A small autoregressive pixel model, trained from scratch: 11400 steps.
Rows from block 4 of a small autoregressive pixel model, named by matrix and row number. Rows with one number belong to one neuron. Each number is 128 + 24 x the weight over its row's rms, rounded and kept within 0 to 255. All counts start at 0. Numbers have three digits each.
After each neuron's rows are labels from the 100 images, of 14848, where the neuron reaches its highest value: "strongest on" is what is common among them. Only what is clearly more common there than usual is listed. The data: Sentinel-2 satellite tiles (TerraMesh).
# fc1: MLP up (model.blocks.4.mlp.fc1.weight, 512x128), inputs 0-63
# fc2: MLP down (model.blocks.4.mlp.fc2.weight, 128x512, transposed), outputs 0-63

fc1.268:128130123154115151110163168133090115128138149123132155140097161101151092133145122136138107083151131158145138152093109144174123146138109142162102137115158139150138145120139140075164124192164106
fc2.268:126118153102100153165106117117145071110139128115090131121158122150110110157108163114116142144143159144158153085154132118132160122141097125076131141110119157083081127140145132166132129129070106
strongest on: snow or ice; main land cover: snow or ice

fc1.168:140116123118119091167090096098100130130112116116143099082165095127138100117117119095105123110093131144178158071150110108127115132140100128134175157127138144075114129155123138120125123156165123
fc2.168:127171152126144132100104120156175108156105137170111114150137172131125123148133181109163104079098112139113111196091147087128136105140155136149125122134100134147134114118115091119107148123131125
strongest on: clouds

fc1.346:103127119158110111134151140104125119147146150170097117135079085121143124102167114145150075132122114102133159120139112126101121138178136111088149142154130124152090131123148133145137113144142200
fc2.346:152117116122120160183111125134148165077131141118144158114156170104111146160067131137114145147155087102121104131137144094141115130126131126150110106132159108146138095195113098078146128103148066
strongest on: snow or ice; main land cover: snow or ice

fc1.149:107149137147124136130110171122126095099155139161175134139128135132099106094083121160159147115151152134085146131123160131133129127139150114132139165141137090118164114125156140151131131140137112
fc2.149:106121116115149124139166118099164077122125130152154085155130139151088138157124142113112109116113112114142131107132145134171142078163145097178137108122183140103140136092137114142147108109110120
strongest on: snow or ice; main land cover: snow or ice

fc1.369:115135134149133151140147148101149135145111158158149171098108145162115149153140131138142147163111140128119110107143118091135117192199178142133145117144121163164112139137106115165132136164148086
fc2.369:102162070143143138131137113112152107164118142109143117090121116122134152093104099134145150087137086138132139156134130163149127151099129152146097159133145148110116153168102085132112144139086099
strongest on: snow or ice; main land cover: snow or ice

fc1.83:169125144103131131132170102159140167127140160103146123129137104100106115137117142150081125141147089141111114147153175142147145131117117079127154119151118148119154158161124122125122150118129154
fc2.83:145117191116127114117095161117117135101168133094124102126112146172120142119132087107136107102130067145151106140104107140092110146136122169063131124157121127128167149118139152144097118081105107
strongest on: main land cover: water

fc1.458:117138153150113124147138167088146153083117154143108111101133143086142108186115117164100118106112151145141120146100133156142127113162101149129099123140161092112140050156177096101136108136098113
fc2.458:090135141104139140143144157116064126112140112136129113108107126134114148123089110177158133187130169125136125116124120171135106125110139152144146121127163107116137128113093146149112142120151136
strongest on: snow or ice; main land cover: snow or ice

fc1.286:133141146173083163084149160124107147083130111121127129125145155146107123158081115104148105142103099163135146133164118168127145131169106126142144107133151114091149096143164103177151169144128109
fc2.286:135117096101131133129104126145154112137147096134110149150116116099177172100178170099135150135116140080101123145146107090139102101141099106121129137118118090139108180123133133054124084095129124
strongest on: main land cover: crops

fc1.324:156106122129143075157124161126179159154112127139144128187118138103151117130165114127103126130127169133157090174139137122122131145098134114138088141096143113159137099082114123143133111156157141
fc2.324:106148102153134100092047144139104100110106120150152085116157114091154152125139129117121112117153134135160129108139132125119118130112156126112108129134109174139065202096118123130129148157101140
strongest on: snow or ice; main land cover: snow or ice

fc1.238:152146143130148144120171096139152116135126143115104120097160134118145122137086105097107134138159170143155142145110100158159091142177149128110149152106114129099155136127128197117123174124128108
fc2.238:099131156115099079122121162160072130068161101128112138144136125134127136139127175192119136119083092101156136123118170099140097167114144164151131098093144123154112153137104121123117130166142131
strongest on: main land cover: crops

fc1.105:116139099144129085136088101120139126088135079110127121156142113141149140127171148150126109134173110089137133101117134117126156106118117153183129164155144126139163158115151181094145112109140129
fc2.105:134124106167133114142109118103086140143137145131128137160125114111108140123105103154146110099076099152145154164155170134183112148121148114128089149083134149141134122137141105133138099169114127
strongest on: snow or ice; main land cover: snow or ice

fc1.139:146090098139104137133131166106149127126193110152116130121146127160078151112102111156094117168091160115116123126128135112139137149167151136152127184151101116147174109116164133099133127128164161
fc2.139:121107103111125111124117107107129150123102142102146128121116134101140115168148115138107157110148150192110066122137097116130126145138124111126161168099141160075161116140144110143127110090096162
strongest on: snow or ice

fc1.5:140105140114119132122153156139158103174159174119179117163108134132147123150141152125104140124162173117128168079151136121100148153121115076124157119150114091126097158124090136113135125135101126
fc2.5:120109101110127159156123138107094127117105157154118149136123132125129161148157160158167113148130121168148195183104127148100094141135136126127156127103124151092151153133130130157128138116113109
strongest on: snow or ice; clouds

fc1.100:130165120137169134135103144147131209130136122110085148127163165146174118158131117124104136116121110118110119143130135142186116145154107161154113097133121126145148118119106089161116144139140094
fc2.100:133111136114127139144157145096162126085099094130139136147106098106134158121122172103173121157143152103126163126134099097137161123148145133130131108120135103181139085120126147141159102153146130
strongest on: snow or ice; main land cover: snow or ice

fc1.92:152150141136099110100128131099099171101168125108159110150094117144101126147072094144115157167113124201148138112122138108116047139094108115086147128113116140131141180151114139142176131097144116
fc2.92:143140117146147144138160118162152078102089141147096120137116143096133146073160142119114114125149128119083107160135141147099120126113169139179111174158147152198104103138134176120093107124158127
strongest on: snow or ice

fc1.422:108114132151119126125127120115156153124118115150096127148120131121118117145141134107155143116180161146152136157167138118106136158125112139170137145148146157109107151159159138163163174166166093
fc2.422:115140138178161091148120100142114120117084167152138104132085142107090155155140103079105127123160152183119114110111142121154144119159158119113141125128129170070137114120134131127125139128136135
strongest on: snow or ice; main land cover: snow or ice

fc1.49:146119116111113145163139115130103121177155116165096178130096156116148134173139097140130064131105129087145075134107141137117106099105142127142126164145139154119135131098137126148148114129142130
fc2.49:131146155130128107158125130135147097111124138106134114103104165115144109104114100114085151102146154149120168093113109148158156130174106116127128094159105099086142139115088175138073139099136156
strongest on: main land cover: crops

fc1.363:144120139158157114072126153149120118130127122123153135125145144136141090130139110126164118141109076129121168165152125112156142127183121100106124108117129129129143137148126133186159107098163138
fc2.363:105154104156098090115166136124079159140113128098132146069135136122121166133157163140141115134160189129080118131108106110138126095121134104128083129129141148124152072147185151147097107133155164
strongest on: clouds

fc1.280:130125153131117147118149145077146149126129115106134118160118105114142150111110116084157111106133119128117136141094117150131144126156124148159155119116130124157105108107145152201125141200118145
fc2.280:117114138135070121145129104121127093126109123111133144094144152188130102127122145157145127147081138124135109144124137122113090144111116143128147091118127118173136124161164153108135153119152119
strongest on: main land cover: water

fc1.7:166111090131154128146120166142115156143108123087150137046148147122105102099111129071155147108110159148127134141157098125118155112098076128152137104136109150125163124106102119117143106140157147
fc2.7:123150130151122142137124133109139133069125133172162143156098109161139125127109121139119131102136127113175126080122147153143140104152160148103102109132132094124073142133151144174091117149133116
strongest on: main land cover: water

fc1.254:119135144132148157141171120131125146143127115150088145147137116082120164129112152131176131088128188138140122139148177145177144106154101143166099119114137088111126104144113088126118096130111141
fc2.254:083112119142075098109122135169110122133134118102151138163120099119108084110156120120130143144143131130168136168139125124108134143117135114089172153146135161146132133123126106150132121115140164
strongest on: snow or ice; main land cover: snow or ice

fc1.87:156158104107115106146138133111116154120120141140156122146141176131123121150122123108101149133154142117095125152105122137120106159113133101127162163132153121072118174142182105133081105120141126
fc2.87:109126108125124184114095110153116123157119143140129092116154081131139118118152135097109133092090142102142114141123129160147112121124131103136158125101076169129132091102077124117095132156178094
strongest on: snow or ice; main land cover: snow or ice

fc1.136:166172141127158142090177141115155178125127153112189166171128099156117131132150143137153142110133116178159125136103093150156133097143148110158171145135115106159143124103140141103156149104132155
fc2.136:102133106098185139153104116146101092107147128107130110100136126108158128165132160114126111148121167112101126154130148130117091101113139099102114096146138082112136105095150113114128131116128119
strongest on: snow or ice; main land cover: snow or ice

fc1.17:113165123143144111126119127100106119155092084131124123101095143147087187132162183129112162149143145130126091126118099135100109173120131138130120140107079127150134161091152111134150128154133104
fc2.17:136105130111119146116138147088136094097158129123109119158109127102127138143128115165102174141105097134114098108113111138109142110156110106083155100103111150121166102129119106174068081194153092
strongest on: main land cover: crops

fc1.24:077133125157113142150161132116155142135139107180135111128111126141129113137130151131098117173141156133120106160141145131144157156131137190105143155134131147125126111123142104175141140119156151
fc2.24:186129152134053114097118112143123147121126114130109123130125100142143157136118121116168104129146081129106110108161094156161121151131140117110124126104149151127134085145145193095109142142104095
strongest on: water; main land cover: water; flooded vegetation

fc1.172:152128104136122165104141135128146148092120185112161159115129052139153122126127126103090114117140168127120138122172121091154154121136107130154135140156150154118086114116098107159140134152155156
fc2.172:118132128120131122113142137122147121151100077130108111147164156106148150084109127151166179129213087120128131117098130126157136107109126119102143114157087169096143116167155120136069116132100135
strongest on: snow or ice; main land cover: snow or ice

fc1.428:145137120137147129107143141138121127121123112112157136157104112109112163153117145145115087134170159180125111152152112151153160150124197131139140124115125140101173103131150134157113094127137166
fc2.428:115164122130155140115129150107153110154117122131122127125152148109127142113073177116126126152164124107076143126107175118139119151100159082181113126128118167141098080140149128117125120147121135
strongest on: main land cover: crops

fc1.445:098103129130146097115164171100094113140183144144137130171130121147120111084112076116114148119199097124111165100155177130145158099153108117132181156133121091124125118139126157163116087117123131
fc2.445:073140101149124135133117157133195124141099160126129139082142144139067148148129111121188157152099122130161129170132105126126146132122078128141160096152187146096129161134120120177102147130132146
strongest on: clouds

fc1.210:132137151113094151158181161086124096159155126134140168124135148106136139133151124129113094145167116128137113138067119110141140102167147115143103108163100128119170190118119172157132116115156109
fc2.210:111119136139105134150136105123134131120152111151120121109072134098163155136102151082135134118156153162139126146106090140095143154101084122148161131111109129139156157110149132124167139203111135
strongest on: snow or ice; main land cover: snow or ice

fc1.71:132147115122160114105143114120146165113140128166085158117153117132135106140139135147107130144151117141133155152147140137171182148114139167213118153150138135085126119098116108172123102113109129
fc2.71:146106119166122122155130098132097114164149081133160112098146102119131151131082125161112149081112147112118154163142135125161137140104143121086166141085116095126125164161119117097143145187116163
strongest on: clouds; snow or ice; main land cover: snow or ice; main land cover: clouds

fc1.361:153098164115134091176113117149103146112120118142145128116125109143152106114115122152140123150143136101119142118116136121118159122121125091135148116132141155132135128114151146169156103147115162
fc2.361:084153139163152137114185140114182150108163133134131120150122170144131162133111123154146130080144119107173112123128121125163097115127143116134086105139127097101088137131083137097171096143127107
strongest on: snow or ice; main land cover: snow or ice

fc1.108:167161099123120159151127124109119136111142152155115122138129130098113138147074121129146069125115151125110125144149108152146107111164093136139166149118129110142142132083100095143113074123130133
fc2.108:093103116115113128092140122119078129109145134143103147125124138129128129147130137131088127094139112120139119115135127126085112073096173158116144160171184149147124142135127106116129162151109106
strongest on: snow or ice; main land cover: snow or ice

fc1.345:148155132100159137110104157135133153138142157125151139160102137141122154146134149146091133124122085153130142120171111134157099069143146117091148139122141134095123153139110124149126121111133151
fc2.345:127125148144134123147139109112126185128108118135114100131137141072163098177091130100143118150144120092133100144119120111132147138084162162170105105151122156122127114144124082154172112093102117
strongest on: snow or ice; main land cover: snow or ice

fc1.252:094141135152138138160146126133135170132137147153129115123113090133092162168148127155152186138133111122121151127121126136119130107160121158116142122129184128103144128135127156108165072135148143
fc2.252:131092107130197131097126074108094126138141186108100144118113148118150131112138124102129146123127137155140101131126127134093125151112103118120106103112123116139097162125149114147081181127199085
strongest on: snow or ice; main land cover: snow or ice

fc1.15:144121182105127110194142117139179106130104135140096094097157114124143107120135134171126139147132099124136159110110124120109114160116100107129131111150155149155174126158158121142135150123145130
fc2.15:124136089125137118135122102144127094130143095164144102114162159119157175129177164107077122112116133128117097145173135123139157133157123160125138146126144081139100125096118104072148120132113115
strongest on: clouds; main land cover: clouds

fc1.311:158137102130138150116143142143119125056121154129110136106109144129144124110123126117120151145120091179131103135138154136124117170126118133135141111090109096119140111191097150125137167138156148
fc2.311:160097138134163153123148053143117145127173142153145141092105126098128112141136092136107125084097154115165119119120134144136112118135116186131115181113088161133135180140145147154091137150145103
strongest on: clouds

fc1.457:139145133124158083137130117135103144123152130154149100161135126140178149174130093150128164102109105142120178112141130145107102072182148095149156153078121132133112121109113146163148112095158160
fc2.457:116107151116149137183126085135127117162122109139169143111147126129112124120138145095147126121116108159151107112114073070137156156142139137125092130170133147111129134136137117116090174107097114
strongest on: clouds; main land cover: water

fc1.102:101131090139138075114138145147110165129151130126070111146151153119122116171131096112132136109150105125096088134161094139121129136160136121114152117141114144145125104134137107175120129116108108
fc2.102:128122083108123174142115165145156108120138166164132122132100123158100134113114114109095093116128105101178169115148130165138125095102129117130116140131153129145119148097132161119113138147135105
strongest on: snow or ice; main land cover: snow or ice

fc1.219:152135122149134123105077114108155151135095094171166149107140116163179107120124130143099120127148120116148138095127145135108125127115106123161132134134167148107143124112137164108102138157096146
fc2.219:167104110130121129147162138105157105160149131114074125132104113105147114146129101082142116093126104102169117147112156132160146140138143164134110146141131115140161096163156124145191119104118149
strongest on: snow or ice; main land cover: snow or ice

fc1.4:120137093109132117139124147154113169137105102129139110110117112114118164133110134120121133120099090137096107118123117099123137144144094104155215105156132147124110093119121112086182117108129134
fc2.4:165105115142153081130128120122118124127156162133130117123128157160115130182129143109139143101145141117146147146094135140142109110115125147129153166147141150135084142140081098113143142141127137
strongest on: snow or ice

fc1.161:085136114144164121154147140113106143150147172134127146157128114140104127092177124116105093141123173115151132137097141125167115083138143098139122066161125136112077149123110135143160129121154102
fc2.161:154149131124125173079113111143125159128123155134116169087134117109150134136119144121147147132103139092138095148176101117171125111110113126142157139136181126122124151154127118133131131097128139
strongest on: snow or ice; main land cover: snow or ice

fc1.357:110149119180119097139126161130119143130092111127130142130127113149145129124156141168152133101095093137109148137148115179134139071131076137131143106134158143102147120118125122126100112149140190
fc2.357:121126129097129125084141124132090140143167135136088139167177108143098110126136149153131116136076125129148151117108116141132182163148130112145134104126087166139134109098158095149164120102127125
strongest on: water; clouds

fc1.314:152130142174148117106148134132155140151154147124158113096127157130189195148162148158121154132137121145150137147107154134134179144138095117125146166181145097151103103119124150143134152149172176
fc2.314:164146169110119108076121101162110102129133126141149113115122091134103108116098146138145124159125148129111097117154129125116153138125137118123134117077151115168160146124110131121117126140180151
strongest on: water; main land cover: water

fc1.47:122160136127183125092149120155175084135102156126127119150101169111082113123147090104138128110119124102137105124133136154133083159175149130095150103142105127109140114127168145104188120134131171
fc2.47:142117110126135124100125135165124157121087118130127177119127132137149101068124167132138137153135123140137119123131183127094102157106146110158159100128089184132143105131081081174127151111135174
strongest on: snow or ice; main land cover: snow or ice

fc1.440:112129118163106135108128134165116137068159131134114127154118127121144087110116187118119095115173143139132140056116090091106125105100146110119107140121113143162102141137141111131136125174120191
fc2.440:165115121141124117099139127133112168089110135116115097104124167147130167121136154095139111117118146128149095088129195106129086128139089151157162131131121175147127075138175144131125108117117154
strongest on: snow or ice; main land cover: snow or ice

fc1.123:194158095135176125130121175113134107119169151127176144162157145162146088153092135130095149154133167167157129151111133161145161151142150124136159106120111098126125128166119161123126159115144134
fc2.123:119162117112106128148128144150126117134123144126138139145155135111130145113111144121110100121140099107128098083145118137175051105129128109131120157146124119115133142094134183123066123111142123
strongest on: main land cover: crops