config.toml
model = "autoregressive pixel model"
vocab_size = 33
mlp_ratio = 4
qk_norm = false
parallel_block = false
init = "trunc_normal_002"
beta2 = 0.999
shampoo_beta = 0.95
precondition_frequency = 20
one_sided = false
adamw_lr_other_params = 0.0027
Rows from block 2 of a small autoregressive pixel model, named by matrix and row number. Rows with one number belong to one neuron. Each number is 500 + 50 x the weight over its row's rms, rounded and kept within 0 to 999. All counts start at 0. Numbers have three digits each.
After each neuron's rows are labels from the 100 images, of 14848, where the neuron reaches its highest value: "strongest on" is what is common among them. Only what is clearly more common there than usual is listed. The data: Sentinel-2 satellite tiles (TerraMesh).
# fc1: MLP up (model.blocks.2.mlp.fc1.weight, 512x128), inputs 0-63
# fc2: MLP down (model.blocks.2.mlp.fc2.weight, 128x512, transposed), outputs 0-63

fc1.119:370476492511487520491498567518455490427469421480444516662531549558441484493439488407478463464435537473561414463522573550507535566519471541516586489517502483550577571608507463474537451530569546
fc2.119:490600535582602481488497553374483477477470473487550487528473497454528537473515583454506459477493455580516468520581533490499532556526491534447524528526432395419506565592505386495436461504440513
strongest on: water; main land cover: water

fc1.431:443571580493496426535495551557472577503529537541412537477573553529507511463447547513376458439465467486414405558394521494473546590450484477531486445452567506602524494562571539465439486537452572
fc2.431:458503495484491544443491427471525446561415510500464544514512439448405533569485519482543571549551550463502475485566482536506433495516410452417490486525542571486609562580521514464479483571571478
strongest on: snow or ice; main land cover: snow or ice

fc1.0:512415500472518413455489509431502463561459546497555395542415454491457475531481497551480489496418475350485393525458561429514434475520469506566522483511453555498496493586496413463403551451513601
fc2.0:506528549448529488537536537573450510466462527580512538452545526434455500515563412592605452457531446554532568510514472492516481521482543507426466496521478428482538506532479579528485432527497492
strongest on: snow or ice; main land cover: snow or ice

fc1.258:527374482465534474515669511479448510470499560438433574457492477476437544492466416456466403511447479468463453494531454435444421434418569556458520375476559448389544541484399582504489519396400499
fc2.258:497628482442560507529547558539542587407465482544524490540433537528462554469523432464504495394594525576473467571432492425443504433458472540504489503587502529532450433466449589552503540518514560
strongest on: crops; main land cover: crops

fc1.203:518561542493459423438477507589541621524602456500524415467496398516471467569474543550504479441454522491413509506490538465472515445429450541419408408434482461467480499526622458487485501530499532
fc2.203:525425489481492606464473500409456415494497562526504582521430520481589485519471541473491431523540579551545531516506508482591407577468516460607443516545472516559429492441506526500550398495523435
strongest on: snow or ice; main land cover: snow or ice

fc1.109:475497584521599489500538588490620517449458498518479533564490489501477576515465561511525475475491400463464420510526517502435473537474502450536457457444495534543580470497460427575416558465562535
fc2.109:487424511524373490486569512462458495524561487499455476419603472483461536437410515566578472576553563500492423478559451429572565529493541568460557496496446547462509531561560493442539519517545411
strongest on: main land cover: water

fc1.106:422481480458545529482569520454500517504497494463479616467508517475452536467513366610474528449483512419526353573461469519537545579468516502558448494516533450482538479459526517528569516519681524
fc2.106:487504446553470498572427395549546456560553477449578405533446563493465437514522489493491422527522542462508602474335495593501557442488454599435476494492554467487446491468488502506473464541456540
strongest on: crops

fc1.357:516371500433482488484540508527564465467590559413538485500440448417429571545500501498466533508498488474463487560478486409437505556400465467436466384448443487437503410477396421592426555527522444
fc2.357:552496440528609505476562499545509600497500498536452496426548541494465535500504576491416502496550535518443512458524414436413587431526523460614435533460479461444426621460508529446552504501425532
strongest on: crops; main land cover: crops

fc1.238:478442477436462450448447545464414498536631439446527423630483431509568525535586472489465437546512426439513548425433422506480549541477478493395441493550453519500491513522581530463540521500398461
fc2.238:532514458500461553484552551539556382510417555550505486451508530525468435462468545438467551537533493454484512619595498474510474500492517480486580408449598551422603406476506565506557514572517531
strongest on: snow or ice; main land cover: snow or ice

fc1.149:553504537501457526521501584428495491524556505527463603458527514578468623501507509548520510508417562601527559574560455518592484506502556611531548495458485492449587566549555581465436611479531473
fc2.149:535462554442463530471428519527576551627581462515535557488533570583447437482431530437516494555535615485450495557529482444480490515423526515494431450474493556477485510473457412485408541421489507
strongest on: main land cover: water

fc1.456:429495507538502468410520545447526486466554570479493429491411412514469505484542479557520468467458499480473461459346525459533514534501541668549433523499528456470413548492503569524580537477505511
fc2.456:553425492445470508558482432530431479491353425486510478459492565510517607440571467408443461546513477461546536535475577468460460456530482489519503525550585479494488493484619533467462465502431479
strongest on: snow or ice

fc1.124:524438478541459580542437432442399534487420429454516567510516364558498525477489433428491465411525482532552459490430408417464523459506489400459424450491498496540492519506512582505497551473512497
fc2.124:498466530404451459382515469509501478493484441423510492525486532556464398542526532605530498551426569464471468456456538562571481503434512482534658463481581460474541603480520474521482397525539480
strongest on: built area

fc1.185:487441531474499407494532543493441412517443530487459485546440541497464478529484432439475361465458463452412502463613411534470543516529501469496565471399555441488512489524541442493528479498475516
fc2.185:460477504497474498500469506479432598492500513347488580655492492485502489553581502545477519439525589479459501459436349521562551544539518463538522641479554465558528515535514519531511492498493478
strongest on: main land cover: water

fc1.432:430585511501544511502515572450427474500486485552469439548467479476504453514521550509471536464520498497569504517405550386528452543542502455524524422397528424451441475395527489515489400461472474
fc2.432:458470420454479534614451544510428512471474469512561593503508532528535406521568538550525500477457634474474532457506561593417497471487550525515569420476562468471526501597463528554425554378538570
strongest on: snow or ice; main land cover: snow or ice

fc1.298:535504448463439582556521537498505470527467540448470492474411547564448505523529517465516493525507525479474497513511495408507430579512429449546561528528532456489519590431436512521512513576546476
fc2.298:472432503592534354451438510572535534498540524560428481513504491444584478518498399485523567463448509632536558521518541590469489417510541549431504556587444494504493423599524446437491579524470538
strongest on: snow or ice; main land cover: snow or ice

fc1.97:458516507477527590490528459498479577521431452392518482481444531456475490575493458510498565461468445505491522439497483458555394532519505465388627488507445543401424510502532585472560567485609505
fc2.97:500472467492481502552438469530601522518561509505471554537462584442472541594474368425556448512477501480516543534564503502548567438472507572549569557420532468536494521588524440491498557417436525
strongest on: crops; main land cover: crops

fc1.466:578489444549465555470550513577519588477482581548487574488597573517476577606495472414482498428489526521516479606474560443551551563531500469579539480493584559468497505512485493588537501607517474
fc2.466:517507570473469558527477444496485464504459455603461518415589489514547511526432519408495513511472510439560404643581555561512505464607526416487409453502426516510556547521585488493453492556471430
strongest on: main land cover: bare ground

fc1.325:532522535483451443504422493494512437508493455529496522463424422562510539494531447572574524452453514500430564465432523542417545456525372452407577366480516557479534510555494535534419467503521548
fc2.325:503452472469514419481499598558453502490433554499549533469519525500472512425504453371513488524561467438441480623558464502574507519441565515542400554488511562537539526547501376493536458407461481
strongest on: built area; crops

fc1.390:413461547481492501441511447467498511476493528445460474445458496578583492510555543616480543583452487489571591484450650405485515430478565503508532468444472533525482544465394511497577455500511553
fc2.390:528519529507560532514544505530510518465478538550563512555563678388512447511407535433509438459433546411484429521451451601505521551503505456458496504541573483510449426527560439576498542498527500
strongest on: crops

fc1.128:533427456448388506443568392418479526510555548534496459437578535524486482518447437496423492518534350490527459419515462482425465570530495525502444451453499513451493548469481439503433561470520452
fc2.128:444463534585585473505415579521522480528567487463431474489506587465504507509536599480439537480556425491458586524532565459562515547471423462463496498517495572530538477429584517493522500525451610
strongest on: built area

fc1.263:516475559545555504591486421449421529483519463489475532521567481509464610442504471442545426553551499471508423464413475487468436530409492532463523422543503441500558462537529526529601499525508513
fc2.263:490490546507523460515580496570485543477527533549440490521429406470532508452537435577492546542466539522563493496514467582491430453547442460453441534439558546534524535495480406439344538465569483
strongest on: trees; clouds; main land cover: trees

fc1.202:510481577424450535433540499505510528520559423455438465498522484504451477470483417495564551430521435530544520506438540464562549482586491429443457523585532443501513515476500545456446577492474485
fc2.202:473515499515538486481493496538557489494537468522479550474496554395534529420467470479579558454506442518480538461521455499492553414416461526499559489502462515422486535428457514459536530527461543
strongest on: main land cover: crops

fc1.84:482523528522549552488490544572454622489504567479551528472429467491465571502452476459499441466482479601497431470555563444453511514548450519510510575515535441502510438585470535611537571436441544
fc2.84:439425472426491529500522488460600429454517350499504514548519439610458489490486547545546542426538563430422507506537505565445530441452608434544495540514513578533466494476532563440446476427561493
strongest on: crops

fc1.462:432559490415512476339458476563455567518494575498486553438445488421523502467497576448499437395489506545403468493466490428473497473471478359426474542452491382522506367552440484456491537475470552
fc2.462:506550489429445616529449523398403424543468452531501569530541464533487471488496576548569440529499538562447543565545510448503563568491441477510496413561442536467471510465506483526512513580521424
strongest on: main land cover: snow or ice

fc1.198:455581469413527529529552445451524459461522438518450525467539501540502466483447466509559452551449561535484575375532438501497616457458514559575575473523486508455574514505459376512500436447524476
fc2.198:435593485602469526521553507470457506435490454459454533617494434506448519432547518537551457542489452500461602613472492551449468564486492571508504436384509493461479508497452482473485479576537552
strongest on: main land cover: rangeland

fc1.315:446471423483436508511574402445463439514412449484546496517486538448479478440463460492511546520500466490527556518436416453525467488459494492587560526470477439510574448482526459442506456435490471
fc2.315:550416545587460407492500582429515505433541499522530558471487469455587562529567515594513508519516536578480624510509461450466539471469543569441506411482505506453490488447445531622452457568515510
strongest on: snow or ice; main land cover: snow or ice

fc1.46:459533509512503514472500451498551403520520490452478579483444533536480585610485464470563510403454513555470505441478471472515410570431435505440611526559486519422451530378509462581453540419533556
fc2.46:582552479551495382589557535536405568513509534477555505513499475486570550496447495579497470564501396486450500456478471555519570494481511457428404480599442563472571552572487457520518490472422415
strongest on: clouds

fc1.441:492591437428553612516563498539465491431539447507474472547508526449478540555437453586458393485547511450365558480422435511460495443451462527442538519473438564536478443472555559458485580425531551
fc2.441:414449470526480450493439444452441477515547596501426502404484484526548483476456549515596512550452461478499542511536508544526585502523510520438509457547500474449609498497503433454577366548540451
strongest on: crops

fc1.428:478559473539546483453459555525515551562533452527423481544485547503519530441532467435507507494524470542623442499447578469607455524537522454431485544426510481451479480462422397541484504489553461
fc2.428:468484453535499415579472508419435453598507578473505540451460646498544433529481428517540590594510519536539501437472482525445505554500551447521471530597492458388444506465566451480545548542492472
strongest on: main land cover: trees; main land cover: water

fc1.426:552493453426567539522552414438523528539484479407438494502442545576476518413509522472604473512383515463534431529517540540604648504440533481494505396423476493523498479474508442496523478526469510
fc2.426:566578480577401491619499467486528510443539477527546533463548518417481544565555497485452505580572460568545547460558480425380481488503393476497511615545543475465513474556520495504476518539480529
strongest on: snow or ice; main land cover: snow or ice

fc1.102:459402396445518547450512429465474505465462449517511495489441431529525529490553466386429486495486474444471567523440509501513547407555479407463454482446447471513497522533457453507403489501445440
fc2.102:452541557424497539454579502485487632472517406458467510545517587558447577433473534592545511530463525522510456521457512530496512446439540542604538488470482465507433458498571619516516549480534585
strongest on: built area

fc1.15:534491581522582509530497526512606551566591468466378560499465543507476455492510465553521524438476438573429470472580470450511530456562542456505529543469537539504595514512533563523549524483561495
fc2.15:536612504554406506527441604500489503399488484420437461530474490471462541427489465442499561461557519504418480540520563424511533500545463485592554535487560502458501503453576367561522587528465551
strongest on: main land cover: snow or ice

fc1.424:546547497480487508457516531437459490467531538443597502526560507494378479398435514518486474399434458515516497644412501465441551504446501585525447454544502491444468475488562475577489500448387509
fc2.424:499281580553515577494426467497488455472510491453419591429554435541585499540556510508523507484498522436525538474596582528516453496509464513497461350453489454524539497518523527560486545467526458
strongest on: water; main land cover: water

fc1.433:527460480542492567441524437488507440479522510439419513568471528492474510482563392506469436459436416512561472560432478516522474542538528488581486515560453518478506555441472505584445553459570551
fc2.433:480515558399591483548582586552564525521529524484481476552517441509460568501557562517469477524488496534500471490456465544464431400426448426392501466502432527453578464499477542473471483491526458
strongest on: crops; built area; main land cover: crops

fc1.61:571427490400498520541518529509490451516514483411548515479480537528452519504464436479512518457490672489511540411496495417495462438464448408478565443415518537447434585430485557544515555509469489
fc2.61:588586466506474447555566413577470501517477534545593502539547495507529472466422468509544472552472508538570471559471462521413458496455507501566406434469447620493526497571492407553466542507540516
strongest on: clouds

fc1.95:526598519509520580584578567476543562524519580556556543505528534480484572477540456475549541475535490550578575520593516494547514598494560510577597575521562570567542558559574538544537507517489564
fc2.95:438554521552532559463540415558427484502570546591512445484458463517543443486584482444554491528531548446580465501483518520432515492498619518552422446444526558495465509536472592603460472482541501
strongest on: main land cover: water; snow or ice; main land cover: snow or ice

fc1.77:433532477524478475552434516492441514475541543499504464441522565460508563500479479476531392480495548514448579540451421490422420469442464463483604505543467510544451541492469483462536539503452554
fc2.77:499586558483512508411493440640527525516534410549465485545507380532411529471521477463606536520568522523567570541496527511472597500480542509521415457466604511496438605486458413503442460510491496
strongest on: main land cover: trees

fc1.175:487374474497576525461557527516546502529494482481453501437516454544540478426431500391551466476451438442507459440521526425503479530563573415552466505511589386512487550538554383403516499461529550
fc2.175:509516438530460515486378537539483468554562482471531496457642491537528463430487436516536441553586553546491452499538514469543469468483482527522488513536470510489670429549490468491465564395475475
strongest on: crops; main land cover: crops

fc1.478:405518475483460482536621483474407580525501524448446541537401527465545508440492509563491543495498519389526434484462478549570449532510440528455444415447478444505505454499448539438447480488484408
fc2.478:531427515557543495431499560516548601541494450477582378523588481427535450471505501497504488490466462537440585493508474421520470608465404469509473561468516560434564496420508469541501542501409470
strongest on: water; flooded vegetation

fc1.3:513513467442467504473521445402502460503418538540455461431424508443507603516438497506477571535579500537363552533432536526527576500511526517529551423503464432543507527487549544456478483461432371
fc2.3:445465528550510421425493490411548491495471464435396524452589540602457483465459428527524419462486577432551471450477529565463421580525498548462524520478374585459543581438551509537526497526530538
strongest on: main land cover: snow or ice

fc1.129:511499501534431522377567575472487511579442513517527456540558473464566513416462474512450412481436435487429394503531444560606465483459512436548520460534458459502546466466539465503568600447433577
fc2.129:489517487512533551465482498479444479453419453518541519430460547532431490495519562462492464426509494510538465480406554471575462465485417556423524554467476533559462534428544507427469520431503404
strongest on: main land cover: trees

fc1.132:453593447577472450589500487446493530411492585492449518556480525475528535527512507470522532508481564519483518522406532411467525504542555565579449481565530510446497419554550445526419581480477539
fc2.132:520464554462414413432442514553464531348485533486526581565479440551525564521453476526518427598404545533496508487533505510405428455418441457512583436521504489521446465457576434483514491480435432
strongest on: snow or ice; main land cover: snow or ice

fc1.40:433480587546467440404538441400470559560490422454473515495439528457482522475516533468419413473450577448451567454417464455447473426544444508446549481497500590512438483475452485599467474487568563
fc2.40:535455454496469396550494496496471429482549531480422537467554474567501464463535630534476582403443488641456456543466502502444488526483483477589514511381532497498567518568579533501599476478493510
strongest on: clouds

fc1.24:493429446519503430505450474462387526482436417521526542513543513460467463553482471489468485474432469445397429462395402497383509435532409429482556396458470468479525445549515416426424490534461490
fc2.24:471502550536424546529508502415635546470469502450504445493539480522543560489520512491575480575407357545499501463460484484509527455480559494533493475431381428433507530436409485526471467546520528
strongest on: clouds

fc1.121:429434541544425374509577491521574537444538493470527506552509481498435452500560510466387504487550572553516536479482485557597536595538517486540514422480518493524559507532503503565527586552498460
fc2.121:496550502565544616493425536443557548574551546560478461506472499442503520554453477527536500404503541521609531441474513423501371443462471510460532582407445550429484518472501519508522514450581499
strongest on: snow or ice; main land cover: trees